config.yaml
train_examples: 77898
parallel_block: false
layers: 10
positions: "sincos"
beta2: 0.999
one_sided: false
Rows from block 6, named by matrix and row number. Rows with one number belong to one attention dimension. Each number is 128 + 32 x the weight over its row's rms, rounded and kept within 0 to 255. All counts start at 0. Numbers have three digits each. After the name is the row's rms in percent of the matrix's.
# v: attention query, key and value (stacked) (model.blocks.6.attn.qkv.weight, 576x192, the v third), inputs 0-95
# proj: attention output (model.blocks.6.attn.proj.weight, 192x192, transposed), outputs 0-95
v.61 098:119147102125136113084113125126054147131122161149127092060036092100093161116153121153159127108070146141135113081115127099113093164104159129160115091120140170104091102142175150123133153090118073090143109186151160112118093151142110107107164106184176095120160082065103196111172093163095189056
v.62 109:120173158136105171077169123165119121091175124107105117107141091162156185121132101131134146116155090088090088144124099161113119177082150136071127099131086140087057158089148186195179115096161088151182192142111126120117140189162133153091061116159126120153160115119119095157120102109138230146
v.63 096:140146114078157152086094139157142145132197101128115137140098149155127105148108080145071096151158160150113164084081133137198149100130161139078184129158138114149119143139137114146116119117150064142048195063188135165133097071124126141134158134142123088118120211154073148157139094127062160131
v.64 084:137111099072115131131134129126114112113129119093125093090140127102164101179164118095104083177099183135126177139134123188120173113157173153115132124035215166125092085092180094136118159163174094101110141165156176117049070125111113164108079113122161108090139129091121099078155108180139155157
v.65 088:099107085130153087151154096116135066066109180090116160151102119089117154143129133115166153167178099125147102120158099119165103068146116128116106130106133131159162045126148140110083111185131137155144132114110164153086147119145084092097121122096139131088089151117128164150182138210053055060
v.66 090:072158071130099151145114081152131132111097171124127138112162124114108090172091142102131153165137146071056181168211109148080135130120137147090164180105122137133110122148119126106143130163111164142148115191128129147131105160116180145091150171091146136132104090170130150074137119140117168102
v.67 095:150139158128195107106111083146133145123191119155127142114161190094164109059209051060101132136111150122172147102152154130122125121163086117152111113179117152139115082114130154191145056170111168118097206164186161149144098139091145138112125143108106068130148099081116126078107094191147120136
v.68 088:117098094121137136173112198135125142150099209093080126101090123174154138167124142137078140131123170135150099162122150151107158141091085132223115102098108070090151136084066173147134157111132131190140138152117047077175143164161078140091130136106131148109111119141115088140174133187107189126
v.69 088:059113153105123104146150126096091103090088152060147095099120127138193078133151087125185053132140155162117147151131129084106168129137102133122166076100114089125115113115103151120139106170131101129134134124160150127187104162053112157138143094125188148092067131202142125123056163123124177096
v.70 082:139144152077158143116077108128092106090048182147146077103099119108152095165146128117165183113153081166144104142104122143054094165126172089094208170126184155172118062165133062146077144117167112119097183084148102135095129165167181164086158131102124150158163121091173155159139081101120183094
v.71 095:151106177160152148086127091131159133121142097113143092122154141141117174121130147131131105135106145129066078166167143148120140098139106121160135075146124190116104134073217137197106091137136165113130130091122143150134096140108165129106106098129115101101139081135114130134055123068101092102
v.72 090:148146153102161115167183110148156103094106143132037103118142161105099061114084126170161100164080111123136122145162118149133204151151143155128127062172096093152113033071124127111149125097127107102120104099097129125132076115127156147139177093129099108120141108144157112066068162094117125116
v.73 099:141179130087144116167167154197167181122072132082117085102099102102149191190113135182078096118141111110155094165174099067095109172081102075077206170128152126103091068153109088126139110161141098141145193141081128147077113142116101160168124118158174116162166154086166101054118160109181115166
v.74 095:103052094059142122096183165125213060120155165148115094159045118130129150153163136105114121094135117154134134112122115123107145113145120158190142074113132185116136181143120107121116104094130087122156100146131158184145101144104102140079125129115053032111156159136121153159135146084150146197
v.75 089:190121115098124116110119159150135082162072109116110145172040110102116118132166143083177107059143166056099154135080196178056133127110110121126091128128081108131138134147098153130137100132124149143126136130088102131171110164118158114109130088071124110134172115099105083153092128076100165052
v.76 083:179119133137151187109067166147122104094142134159136122128180127141122094187066102125119107147147108104128114088102146127152081144110125112142102090107131104084138138121139131137095118122145163103100132102124151106148190116094106168072103131149128115133113137116150133048086129153179106076
v.77 088:135171169124118112092098112044158213085158153106154144115100096118045153086138110127108173076110157163120114085129096139149075125168135141142158150122069139161116183153101119119119154105172029151144052167150150113106155112143102129165127172135102080080150159128141138144154143142141113142
v.78 077:142171126127178093119145094129125148076138094162072138169146118123149143112128150137160141095086152117170103160096089127119154177171151150145082194227154144180150142085128144151096088131152125141089136185127176112185088060189117108127128115124074087126168193091150139128103111148136161067
v.79 091:139162177166071116080120116111111111103136114085078122185082130098129152109178133088122173133153089067150148146159148151124089167105148088096132144113119156103105086131143107121147103069074095195179156188101142179125102131167150102143133127072159100101167112094113164119113124114110160141
v.80 084:124192157085182133148121085161139138128147166169108074135191115116114142138127112157095093143186142062094142136107083116119147122112158092178166115131179148121124159183143223142182171142151100124195147098163142133078118149112109137093137099123128109145117231090143087126075160088164107147
v.81 096:112163127088081101123086103125059152147102139131119154105155142122128104141203166197129097141101158129132126116115126095166100143163155236073104163109123075126112128170101123123144140042143133090116128147158104091142047115134101135191112066137160088103140144124100099171079066162145136111
v.82 093:116128163132164167124178142094142145138119100138046038114093131143082181156165114169126152081099097148104117099104103099212126117088112123116149133139064158121128114126102128125173111131157065122153125118086088167136148106159096122174174130104107109131165104173151144152180141158081069159
v.83 084:118182167178201085094057118100121111160119136076148167135138100193174138158086163096120136150123134096080109115025085108179138111091156127131127164142096131111136135102080074187164154081132150116076108107135120159114197109120174146103130139112097095150159110140112123108157082079145122114
v.84 086:123143170122103171078094152066132168139156137115109146160125114084106158130115089067122119091167171115137098078114195170111149152118123139126121114153114150098070197119095206142107085091173096106135085123123096150167169165163146160125107196101145097101104132120146116166106129098115166140
v.85 086:135166149147110103136138174113224120156069129131073148128108129112153156166097159151091153158115183127093148164121165139101144129104114079136140130178172066123164122134110079121117123105087170110135106104079101163088166105155175075090119098129116145142126145144135118074157111154147063132
v.86 083:113099120130115087110124116146177156067132108079106125140127101124133104133141118150121115142175120087113104122149140091161133191138145060160129110106112103184157115079063152126053178137106132137076092101104120105123149139129105081170074150169140150131080101118174097150213143143163076133
v.87 093:125124167137097069115109139158056134128106150101173145163126163138093071068129106063154117150125100131145104120118136122132098116163141119095136107027161172153042112111118087112098120160132079140097156096136077150099093176093071097158178136145142107122084141141084188050099137137085172130
v.88 093:130098120118132100129120151107156144128081182130198139108088098108151175134145121164067163133136140139133161119116151108149141130141120114120144164082161118162118192134110109106138106162169163161152109118120156162125128057120119165106099135122114105226100114116048106093046157135157106122
v.89 092:087119089180063184110121115163119085158105195147118149169161146143152115169106116076132173134145073077110169128143143168077129129120170136150090116106125095095151138152112098132089159102112156040124049135143166148103096111118120148142160126159132124114113120151150118183120117084096093168
v.90 085:119083085160129141155141164161097150143101116154112117152097091087148088101102098118183122040118107113119140119152179131187163199139117082163074136087104054178162131135085077115133117159137140124105071119094128147127135158141167158097182160142111138145158153185163129183137145134080172103
v.91 089:116136172139101167123144085153071170140094144162098134142135117175152127165155121143151149130130072042143110186193150176128105119153170130109167054160137116121062178177176168128115120124126107118153102128115168111117103097175093169128148138151164148182059161119089169071076147214101129089
v.92 091:139147128154149169123133108111052084204204114135125147193101142132108162127091137100087160133171057157094161105114140135196129103099088182133130140162145091069118094144184142151093119134133132139165069102132135140098058131087164104200179114153154086090082110125141146111104149109094081072
v.93 084:146099098113139175135153167088092115169125151105081157123137093128132119128169100185096113140141110115089120157077115201140096103144145125124126184115104135135130135074113132151127134108132158128133101115128076135091128164127109154100155118146147142100147142094166128078056077165127181098
v.94 092:169101075155216148117112096142112057142158157135151164127088116105160115134134138117126193115150100118104112106134169150108060121077108147131119087107185129165152146138118105133181185155214129151155095110083151130148131081112096115092119214140084130116152144161079099165174135116105159105
v.95 093:128094164106093080124103148055112133111098154115144108139142168139132145157130083129115143065121073169119066188096147132053096154109140132138141156118129068095099183038103145102135115158115099163166082095169116107069151180171150154141149113073099161065127125082082111122102144047126159126
v.96 090:126132145102132116158154093095112077138207157114123115108118055115193097140145117110123131129086130136106109164077189127170114127129154131186115119112120158120121116097152138189091062103093173129145123147067154105173133128165100142100125158104153109096179083096111140127168128118159154107
v.97 087:100111139171164142146058175137178109172160142091108171201172148106115156190175168103115154141171118174160168161158128124081111143129148164162180107063166110122138087084100138101155091126108157081149134156082191117118114118089061124115088120113166135167090148117142178135144103168117052160
v.98 094:114126093170183106131068124165168089096116157168105113114138149132144135098124202146084116093139138142063082102069064109090113128112103130176118161132022123068112091168176141148147128110095187100127151153091071120168122103104175113101204108153140106111129152142099115135158124131176094081
v.99 096:130121127114102151110132102097069142162161112104152125155127121144156084147126124093119090126120121111119138065154167120162105084117159168142130161122101152164114100123127163147064118080116171167070107041080058112122117111134123159158096114103118077084165139107154136182106130144038081119
v.100 086:136141101107093158097157156101087069150121105128167135125104125058079114138090126107129090197158127128149117079095159138112117083126126061134090100175132124061102133135139186119124146171142126141085158092179172157097053126099123110126140160127173153121092153067110131138078154185137139138
v.101 100:127098108086163037106143142182095133148111069118117101105097139146171145077148178115136080117119134136080103083096094113089155129111118136149107154131121155089110148179137107124140115187138183065110156080128123164109126140151153139144082128135102179112154074112203134086127190102142098107
v.102 095:115134121151138169148101112164168123129096120144186165105147137107087117207107149113202096118142124114114110161164163172102170097177140120082097215096135114126126142131210125113141120088135120099136161114089101177140122105115117123163118127069190196125126154159139116113084131160115126099
v.103 100:103134129120153131167097184116161104172155126135120136152088081136121125123155181189151184225168146111117132161134140111106155136114125144116081132065115139120104110150119175154095102155133115197123135101082091139132157118147098101130113126149092165162081160129171127076111109102136089101
v.104 092:138159105203103114141139080120131150187130170121159151129175113160181156080156092077108153114129192133120128185140122114127099145173087144138111102100138054185117146099089101089138127122138134099094116069134143157148137046162159138131120079143076104106158118158187158114120130148162122061
v.105 083:143134133152155109119165114064125135122173146176136082187155185140140171093145077105054080143113142152112107176195123182090117136121127138101114133061165138088121155123159106104165151115052100142122134156158085157139120124133098110130085104112107128106134139147098173162113117095109117090
v.106 086:162153186109185074166126133111198096071120187087095106142201139104112163107140148144126208075055150182061180138123136179176176140118165117120097136137138191148154128115105087172155137097122109096096138123168116133140123101143103138104136136137145133094205126173131169132154153102158115098
v.107 087:067155127109148131103185141085175080082137155071149141100159114080127117062057179063184109118123094138179106142140094041128134070150074146122181095109172190157137136118174123148168151180131130126138156131130112136115100130124098107112118137131124129111074054152111148150150091116106073103
v.108 096:157115108150039153136146168105102151134087144144102140161136102180083111120167067087119106083102149126167185146088166165086104134142165189082095101108064098108091093131108162115075140124116137118093034112106152102099222102120161142144140123106114150147122111077162201166216162177157122104
v.109 099:135145129122134120124210137060176133088098127084122128106103118090104139136075140123160157064208133115159183152116134118129108153106091130113114210198101088191150105134105117145084166122132104113118124125125091128165142067143149110157081116155092151155097125152089086074133147145223150182
v.110 088:163144115162197082131121137162102175175074147142094182147136117134121133123101107081189104081151170070077106130137156132165120082125134128129052199143120149101188118152128099175072156146089151118123101130099119067138125181148118144136128148194153129129119143157148116158163107185145164119
v.111 093:080109101168135127097166159132156151129076094133082177139170123143143153118184145110146116128184099154131111118169141111147174138135046146049072107198124129137100194118109185134144193096102101133081126124169090144117145120101181146121124129159137147107075153124108098123177086209143110208
v.112 091:112147139119099187133140096106134119080152161086131160077104149122094120144119134148109157182112127153113121127085136074144120106116073100062128106180180172120150157144167123153135187078117192172171170181127096126171093082158148087129158181095151126125128125140114158109107152104060130145
v.113 095:157175161109142169127091117135130146179214088102082122140125153144139138128121087140136098122121156100170125096078109162161136138157113134160117130131104140142124068178109095144081129117166110106117090117134090150119145037131147107157106133124090109129157103142113175081156145126218177130
v.114 094:148127124107177107150191072150100139113070135112126099080129102083097060140160075074128110111129157085140135129111158210172156176183127116128112130112086113145184149087121164126119146105112115136086078183148133153158082082170081110153146180139079134120181089074147088175169082157122054102
v.115 110:137064140194184090135065118138131111160086095128091142164152087102125112104104117137147154097118169055083160120069189125125066156176166149139101115140135123123152093092079124103065103181177096071122108139108175131147177179107145096145072181067120123158067139132149112085130140134195144132
v.116 081:128178141159056176072118137137070129128139138193127166184137142112105090145088116171160085095090143084090094129192132149134177115137139100132138080119106101135155172100164131072143108090071136113135104179138098145138081094128181091111119088153132100192129119133102118131106154114123126115
v.117 095:181180148108150117201144115042169139133101114067160113103135123129084125141165167188141143103129106136091127187105103125122138127129116179121125076118091157115140165169154107094056142123137186145162123102154140129093151138071123090186131166132150104171058115114159171080105130127132111144
v.118 091:110086167110088115108125157136124093118105153149127110128100135116104184164176145150182152173122099134113052136094104090080122105149100126088128046080164171075116165146138132144146109137149115129151177133139120064146088109126021145142086137090181102151139145067167174119113138104108114160
v.119 093:144170077150097127125156120117102153164135079099122122079144114082153115196102129186153090103131095128102118154149128072169165141129115137111101065129119131096105112114148126063043112035162088103180109132135087130137077149130113118137169108186175192106148113129144133098163126183144118156
v.120 084:172171123137124108107142191158111106120103125149137142138091083126130114147140111155186164062072091121103130147122119098088120111089114096134155094095087158101105092183079130118088158118136157144145201130126097132128149121084077139107170161158169064169134172166160141086167152161155175149
v.121 093:079101144181089109165062119054184163192097132133108110158154098142174129155159090149143196148163107126106144170136181165033154150115121120111156148180120080107129125194120110100115112115154124104180119095116182103112134088141101060157082123153120104145073139155114100113107109181105128161
v.122 084:142169081096172123145184131081199128117133143126134123155155112144065169142086101165097091102109153091140139151114084152155107075066136120147114091204088122078183151100118122161121150130108094128111169150159123165152109095113141128095135220118121115028131170110163171076147144145110154121
v.123 095:163155117102107133151116135142131120081049143135147094170116159091097081098127101146099061093131104167120132093152098129114068129121139132122118133138136128083176169152125125125128130091078136145131101125161192125155076106123149117100133153122118129173096100121109143119119149082175199147
v.124 085:146148115084163163175100152120118142132175157162166142128085150180111132136121100185139071169107166171124144102125137123103136108131106110133113120137108117155164111121135116154069082111124157124094146101120153140108078055099125135058044150123093130156135131087148143132150090180019131176
v.125 086:102073135145125149128135121144214142180142169098081116121158188081155158116105143134106138113126195108103152140110126132132103126145103154123092122132112165093050177122140125173153047109163100140187166080099116145118084124150096149104160118123099135059103067195080136141087176149155117129
v.126 085:094107119112151107140144100107152065098086106190107121123138155194185095102106123079085115142190159087103110093095097146144170160097120095127090089162138107139116146194142147187147164037139123144140103098096133145117171065121177140156085078099121156153132135130126124120134213121164185118
v.127 093:117118106112105159141143101176120152166146099180184102147098170118137157136134172133134124078087090132145111085188140088122138111157047166137202159160110155130094123145120114151129120131086119147096166084139119134146123138185121131154139055202104123144119162125173160132084090100120084110
v.128 105:133148105140102107134112156177119171152160162127117160130147153087111092123069092149116157121112142111154162149179163164109148095108106107061090194117159156188110157110195090100061168138128144133078100153115137127145128089126172098127123173134115073116185125115071172126133067087109166149
proj.61 100:140051186183145092098174173148139141127139134178122156144128122156116122096108172063100092120140203067098123073115169076121114158099120153117115161128111116172103148076101108221135132053147109111080165138145109110128159111083146105109138162147065122157122193113201136130117128107135104079
proj.62 107:090126149137197183109142100156097079111047114120156096156076124147183078150126154130124117173079160103152117149192177135094136118112106175125103192140209128076113121137072094053123172159137098108168116121061122108084111107117133165143138062159110171139177171111191192100155126122134137083
proj.63 092:123105147144150135133146097128148146120047086076155125126131167096128119063133123188140093140160074200130079157126130154071161162124142090165108097147096141143096085091177083063132147107164107165117141127105120173162123094138137069100141094138095113108166151156113158122082091130106095137
proj.64 085:121108126121141094116103128142141139144093106093175077107136162106183139123131117140075142149112127091182116109165099127119066188086067146183132173148096135171160192085134152095164125071111140113168123063096153142102162073175164129121140122111116105103128128154131152128169110147118113109
proj.65 096:163137106064102143080113105032093154149112080142136139127147180119152160149078104197120149093104070109157170103066129130113102144129115111134138162098101146113166097061106152072168168107072133056117086184100162148139081136143144149143146064118110124077096170164160147135166158091093164159
proj.66 090:128140129106122090146089176172110067116082110139090198117142140101112141161154138178157168103036129117191083105103139129131181124152083128088103151161114106175083156085106141144115121061161109094133132122161139169096149099127124165123142112121099081116139165069106175097171120136132087131
proj.67 095:153088109069131130143148079136130119166152157085121060117134123087079107148130164162174130176140128201076104172127101104100118092117098156140111080125126146132124124109132151120160095124126091186083169116083104135157085109126155124148193128104100136074183119164155163170143104142189114131
proj.68 095:176156129195136153121122094118123144113142074119088119168140091094080151197180131161151090149129094130153142133115216085154187112098115092085144126178137144183139065135155065216082116103137108131124116114148119175161106121117113100128153075134097152163136127117139113185141175195113111088
proj.69 086:108117150145123150142062102099171110108198151124133064153110141113116126160078128120158063136104117082109075149147194097167128138122148179146115179129090199150142125137125117136136120148114100206142117085089096092139122066146068161160149125128188103154118109165183148126124147146125105132
proj.70 087:153143094108076153113125157136088093172125095185169139161144166138124126141161118098093077112109130104095123160059104154109078100127044129151098107104139095122137088160126137101122128133098141124177146069151156048105105133096126191155107131086114141119125164122107128160093098154121109150
proj.71 092:112151121161153062142105163129202117073087147149115143101114123093126093065091081147078169163115116180100107117073118073137093126139140081102150192082079121106100144093129203111103146162139167164094149162123086107136093089129137121128100159077129107117147103103158082116132123122125154179
proj.72 092:070148088127122151111073130134131123150137128133105120188091102144094134060105076124128118149139113091162107175096137124078081082114128185117114173134138086107102124163163074148113190097148067149139109182082138098115162057125100115130075149152155092118114138138181211119157119145189073134
proj.73 085:159106085115139126075150145138108152138133099183180129147121098219103114125136163119146119166129112130139119165162088130117070132115110128162124060091156074170172159100141108124168123079171146108151130098121130158171109127157078118133173078121136064133150183069127197164182138137174122145
proj.74 096:120121170132138157164068140080086173102190122072190106120109100155165075102165132136142130163170111101090129123101162139164154147132136105123224125151115085109137140111084077146146113169084139113171155172130098100048092155068147149115135134120113179141105107112128101081111083148133108078
proj.75 090:104134224150166128121057134188157108125136128160154117065088161087113141136130075111123103109105142156102152129093114098094133113119150126115126101071162142118111137109097107084148133111101108099187153115109102121158129125146128105127129138145136110140154098135168117221115069145138108172
proj.76 088:152098159183143128100099085061145138111090112164109147139166162117109150110138176157095180129151068120131125161119020118150196083073159153121106135177088153124148125137102179107176184133201092177153151113096143175115113122177144162064160071106129183106144101091103099142097065173076108101
proj.77 088:143132176137063187189169127103137147127156112103092126113143140182086139093150181163166185182156133105098074143123154117154144101172170093104116140170130153079092071103153103132148138111111135085153164082130142105095130148063182079167128132132115171118066119117103063141142092111117183092
proj.78 079:107158151085126165120074086133143179115167099179092115067122106076142123182124115088137152131160214192137079134097130139166097117085095128136125123116170153113127119097175117143081149066159144129152159157179122147082174163153086141122123129159138153086157096118102122114109148149164194035
proj.79 087:119106125124098135106102187128117117080123113081165168044145107144127098143099144098107063116193106121142139122121154086148159085107070076119191094149160163178134122140123131080153139100112150072185156067101121143158107168136133117106148084151122107135101132120183183119150109173113173109
proj.80 089:147103112112106185089152134154114159124089129162133163198063146092168084151175140095110191142151143118206165137132126171090145095105093120117124117112129105152123120109173094156122140128101133143139135126131133088127147133110164055112117129133093137151114139153097128134068113123118134127
proj.81 095:093117120081129145115137160097121141132168148116168085107079173128172117180084135112138141133111172157122125108156111127152137180196095139101106094127103139116153146113173107152183066145126153162154079137132091114089215166144114100098118170125135097127147104143098150114115157195130120107
proj.82 097:095162147109095100113151186120136145106127064179184183137129146176099100108102121133135134103186147163089117085124132130122101100096164112075096180169193069149110117116120153098140129153127182119104125202140131110148193110099096110117092123138103100167140075132099146093053126070166117070
proj.83 091:136126117050111081138143183152121133108125126115137121086162172157099062129194166160198108128103134156120141149148147099119119210134101109192150117128148120122110170078174124147138167131132148167093132123165120140106147197115106127116142141111180086130142143106109147067120122149099140163
proj.84 092:151166171184156112174153137198186126122124157086133115086197167176127108161159132122108178181162134172132155162116118110121143132133102150106150090111139104112131136116094127085150179134082157122147161080134094106150122103106157107133184145094100110160098138135168053128086155132135156143
proj.85 097:111143118139161132109177069105107128096118108164225165100136203147111141149146146148092157099140079195077167135131134128120100114164141101143187082130114084088169129103128181170152108131127121144138069168083085128090121094153110120085144120124165110149182123096112138146182047130096092136
proj.86 082:132106153120172133100148166075140117159139100137135148148109109120204172115087170133194173123086060121141121116139098106185154131128181069135114088148074149133132130116166088099096159097055111156149111130097106143157089138121157127101144101141171176164108164195138172128160146142133171126
proj.87 095:132149039173106164144158157123125118131112139162066139108148146152118190171103162102105099108136094057174142152150141143206087118104111114104169108156112146113158144167122122115153115103144080088142102137098143112109084100113145154127149139097122148131133161084142161121185004149177124126
proj.88 091:135162142145143192134185074172092135064101133152045128091072158139119101115113150159131122103136152099127121109125126119156155142183094110140138127112133098095198147091147162169119130070166114101117157136135129066185112156153139127107151105128145165137158139096133116107124082163150134097
proj.89 092:130107166086109121076157151187126154166102061055089185115126130161132093116121130109189097145119123195123131136067156089143194175126112074111175058126134092114136186122112161163178139085173072097102110071125124170063167111142169117093120160098133138164144128141083125125094131133087162159
proj.90 082:101155167149137111109154093151104133165170086132142118145136146121116130133084175133116092037125088122085168103053197128151136122129165137086150086155148094115161121129086091104170129105114046131136164130104137111150173113133041165126128144124094124159159123116167104119074108075163177117
proj.91 092:161095103144101148078163110172194083114117067128114143170116135124108101147118100055136175101120120117174077104120073144134133137088083142103103148094143119050121143113158151172128156160098131168149153130078153150120212165208113134115081181106089167150173081045110141147092093131126181116
proj.92 091:171155112109098175075096163156152150145139163166177119098135132167088196145117181074130084147169093140109146164133074121080152136203168104088132175123099136081117145119097166111182129129200110117079153110120151162076172140138127150159122176097116145133116112126174158131149109092124126150
proj.93 083:132132126130185093092095125131170109164167114072118081136158117096068149231122172167088153118151120121126100128103146154172157157110120150145100130138194189154114163141151150127144152159180145097087109080067111138127180142141135131123121152194128135165058109118168112082092164205095132133
proj.94 092:104137079098133072132085157095144172244138175149126128182171155103129122105083135092166130114152134121134182128116107155155158191145120138093138137120147117097098155096120104084151151123070153107118081130106163129095113128094144126182080133124096154171127125104137140168129125121108116129
proj.95 088:112150147188075071129166127189145093139159146156069109104162119068146125178095149150124100129200149110136128100114056130123153110078138119111166160114174130108111157136119124182133122110131120136129110087149110144166117130098128110145121147093131168150112115074108097104083137155132134133
proj.96 095:103124185178145165074086098111111118115127135092094131152113201077117129015150176138103138144159148156145114136117140129105162110126144144100139158152103165095073137092142161158128099084111159187082112102154129181165100193114177166123164147115126148117134173147186148124097154166105120142
proj.97 088:150151081098117134110104091149111146076140119102099156067122137115175113129085152160105123170129051191109176080139134153119106128085120149137129118134139163097158197161103168117175154081140118150075123112141098160060085171163129121111185135170112086135134114130136143190187107111160129118
proj.98 094:187180131094144140102109155127109101125160174119164153119126103120101168105138141135158145101077132163132129099091102110178181123096110140121158128139092117198077103092093111160125125195145103211096128159166147146099170141089052143221126118129175150112162160067103163094109137105138109124
proj.99 090:091128130221091142071098161122148104168041119133094174179119113135133131108038122133104123173134152132106165178148114131117074197173109111179115100138095134093168142208102097158109169132137117090119101176114120146132105111134143146147121091160110190161094163139110111112105161161115144110
proj.100 083:176093146191126185130102102111254119133108100143128122136145149169118137174167066121093111111134156125105165160163072107123146099108186177137117101078120161155193177180139147112123136132161098136105126182126110084155123095125123155096148167133091168162090071127156102157067117120081073124
proj.101 094:156164143133138080160101146110167116066156133153173110120119149099167148149106073049101088105099192158111085094116088099051080120139112168125113124063171056135171078152172105125094113200074150158159084188133117107127145085148108163122191159099125102128127130151124182103152160102099158139
proj.102 096:087139125137113037081163183167109139104133111118087129141134118175144188096094129162054134139079148105155120175190109154093098167082151110125153144091149130104090104093125141138163175161120129102122118091088114131159144152115137129183153121161130089101083165128113162153127171100140112179
proj.103 101:169120155122137173074148186140105130092158160124094164139138166140197099134196117132124128119057099135186152115103142131117115121168155114134132148092108078105142067135178143150120181091159087102139110113146110112137077197106086107110189148151129171059124127128215152149185083133128084134
proj.104 091:090177119172146116134146058105125144169153119066098125121122161102130158156115114114110140117174197167094085156044127129135167126158127126090100128078171170082142113182126154122100163151201143137103076122153167076094119132128137078070130155157103156121215122119153144136174179161145158095
proj.105 086:131203123146101115128142125069126133108134133057117168163128123076186153195156094109096186146136132142166101130083103105122131133135131104155178158115122169113147064116109115059124117164146113120168115138095091132124158127117153134107108169142136129099028142055121155116211153195163120129
proj.106 092:084114140061109111150146096126064146128198165106118159099139198120125072105134092107121064156148167130124154107125146102103088094126100101152133163146162080198089125098178139042131115140122125113085120016066173130101123139132141111128114140133150094091090146168075160105162125156165108131
proj.107 085:120174123144111171098092079122152204127133090106070135162169136164130109071158145169168112182121158116112080174084201145073101111119128149146137121091134167121142114107117161073084103088093179120106130133158142094100093127107134102129087156132125082105067126170160137120133146066151122106
proj.108 096:076112170206104136124155104172161091112114156047145165076092104155078181115170122150106126133162151128138143081085073164142118109103179130138097107115115142074100128232140128114108140105090100095143167135149123161112151163158107088122107147163134134097140152131162066158133186097086154147
proj.109 099:074112140098085152069107109161120163148086160174171142133142123186104103169082123193141124112139151060073096121146106132111156086143133098132112106103131198157106119164126109096120133081124129022092126158136168080140151137139115118161155077189177124110109124146120164113133113140163122076
proj.110 086:119099094084137069057144083096126123126123109148165158132181187130072157186160164102161130128054094153137149150137150168142129161142087106141150108134104122132071133128106133169087115140165097111135142119120141181084120177156073172171125164162112132099135121110122042138163123126165181139
proj.111 096:112144078074137095126155152132141135177141102125172066082167098155141157147128181164126137162097143124157141132182142137150124121113169128154095183068106116093142122168103099165081161133119172117103107195075148120130190137139091079136147107177103124189145131163166073117149160079179138122
proj.112 092:069183123169202094100059152065166129163142154115120132100167095123142173154123201074190163068135155172177101162147158141113170126158149170117127122159136113133089093101103193098133128136085139127147150128133152120097126171169122094104106082128123112153073138157150151086134159163168114129
proj.113 098:142136140096076096162101108166141111123103102129218093138069118139085150163138143144142181131178132092107077151173146138117075167136149164121173058174121141062103115155168147178130168163148157164116126107083089110116188164152137158139101163160138145074135104147086133186153115132077096139
proj.114 096:095111132117105066149138160147167142162102077112134131155146205192164175078106149155132133095077131185127140137166182130110143131166174075102116124162172118110116094080180107158138140018112101119142123158122100090118089108093145094108093177127060089123127092111158131178165179151091100130
proj.115 101:084110171102139141170083127102101167104137179188194115141121174174174083131144147141087157161108092101133119107141076136170147086081047121105143126085098134126104128173172107079124146121103086138125105081176159160133133121086126148131194183124123116124188162104119140098132084110168141142
proj.116 082:052123159158092176092176114155142090125062129096107151138161128104178101084118138129075132150125120153121092174114109124116113168145166071075126119174120084088105128133104137175112134163127153148129118140143098099158103135140150098100121195103140161118198159120157160086108147140125136136
proj.117 091:100096079134138113131113108105187097112088208134116143100090127143129111146134111121105125091108066128160159075162140171142180059171117143100172129135090145104114080035167099204166133147099117130072116130075194098135123112140104117090107166147136172113066148140134152156119104084129215171
proj.118 089:188177116150156117119076114047133134045201117173059160093112112150182078152093095128145106143150125145112067089168156131155164164047102119172132144148190098155137141105153149116098116156122149135189146093221146135092089137108135146065126169139060146101156099151085128155065130134153157123
proj.119 092:146081117151127063105178097106089117151109101138181106101113157161173145125078088154081115170174118153154085123218155152106203169219155136055162152191123122152123167141151133148168133109112175122083040120126097154096137101126110138101092099099106078168183139104129214095115139095106094094
proj.120 083:129068150107155186079166143161143075135137149156128166157126186089129128061188097082128122188047148114109134094171102147191105131066159111115093112126110111159079163084136100175131140170077153160082135084167145124151098139109081147142162133106149143109171133153131191091132118077125158106
proj.121 089:144098168062134134112129158150112088054148161107128128147121156094198078180110151124127107136079111133074112104173106115173171138167078087163097100089127119162159157166148176185166136155094079103124157095130133145059108116079121068116122157166095141138134130093130129149140071132134126125
proj.122 086:083047115136085110163133092079166116148096163127171180120149115141121116193235107158148094144177105143123122104144120108095173131134160118152165145173137144143131102063075130066122119114150117142140156085135189204107099134115107149121096064091143084110111158093099118120135163079105123122
proj.123 096:132133145145115169183192150132146073122137133106088149161159133107100147126142115078116163106133083138168112119148134124143117090149115144111134140144086125093066109142104094148160097091132109113160166093098143121115138203134153164138093182189135156122054083073137036111148138133128151164
proj.124 089:131084120172205094126109097070135133143093174107074079132145135120215095091144130129149159082111136173135114163200100163105120178142131162149099164150089151100117114101095113168148160166105088127125097131135121163114138140102093157122135095124161130086089145110108073121134085122155160080
proj.125 080:162149156169066124133095117158146111093147112090129090118127093161097106102119151189105107155246124134128097091100146096135167090113119116139215160145119128138154118151153166138123176140156117127141116193158130126126138126174174104180154131124097097105200110108093109183143078142144123134
proj.126 089:091117108105098060070165125124122122128176125123156162182087141153114137157151065172148169129112136124139141205142115094065200155135154106141062158087128106142120170085130096133086172198135141102241091197085095121140174103157127100166119068155166133109176121133150138168112155118083161175
proj.127 089:167094089179143175117135160170128149126113087132114106120209036137127120113098105095143144148079156134087152186095127136117096170131122076137133159115150159090112124190099177151162134165223156172106145085152100160165086109188082110134130137129116097107133087107118086127137148102148162126
proj.128 109:106138173146127120078138108053113201190175097172171144088146169117186138130166177170068077151126118152126135097150104181135138096105135164143157166114102124096123135140059152144154083157139130156119118124162117118092150153131084167151140096122088108142112121125179068182183163125152129125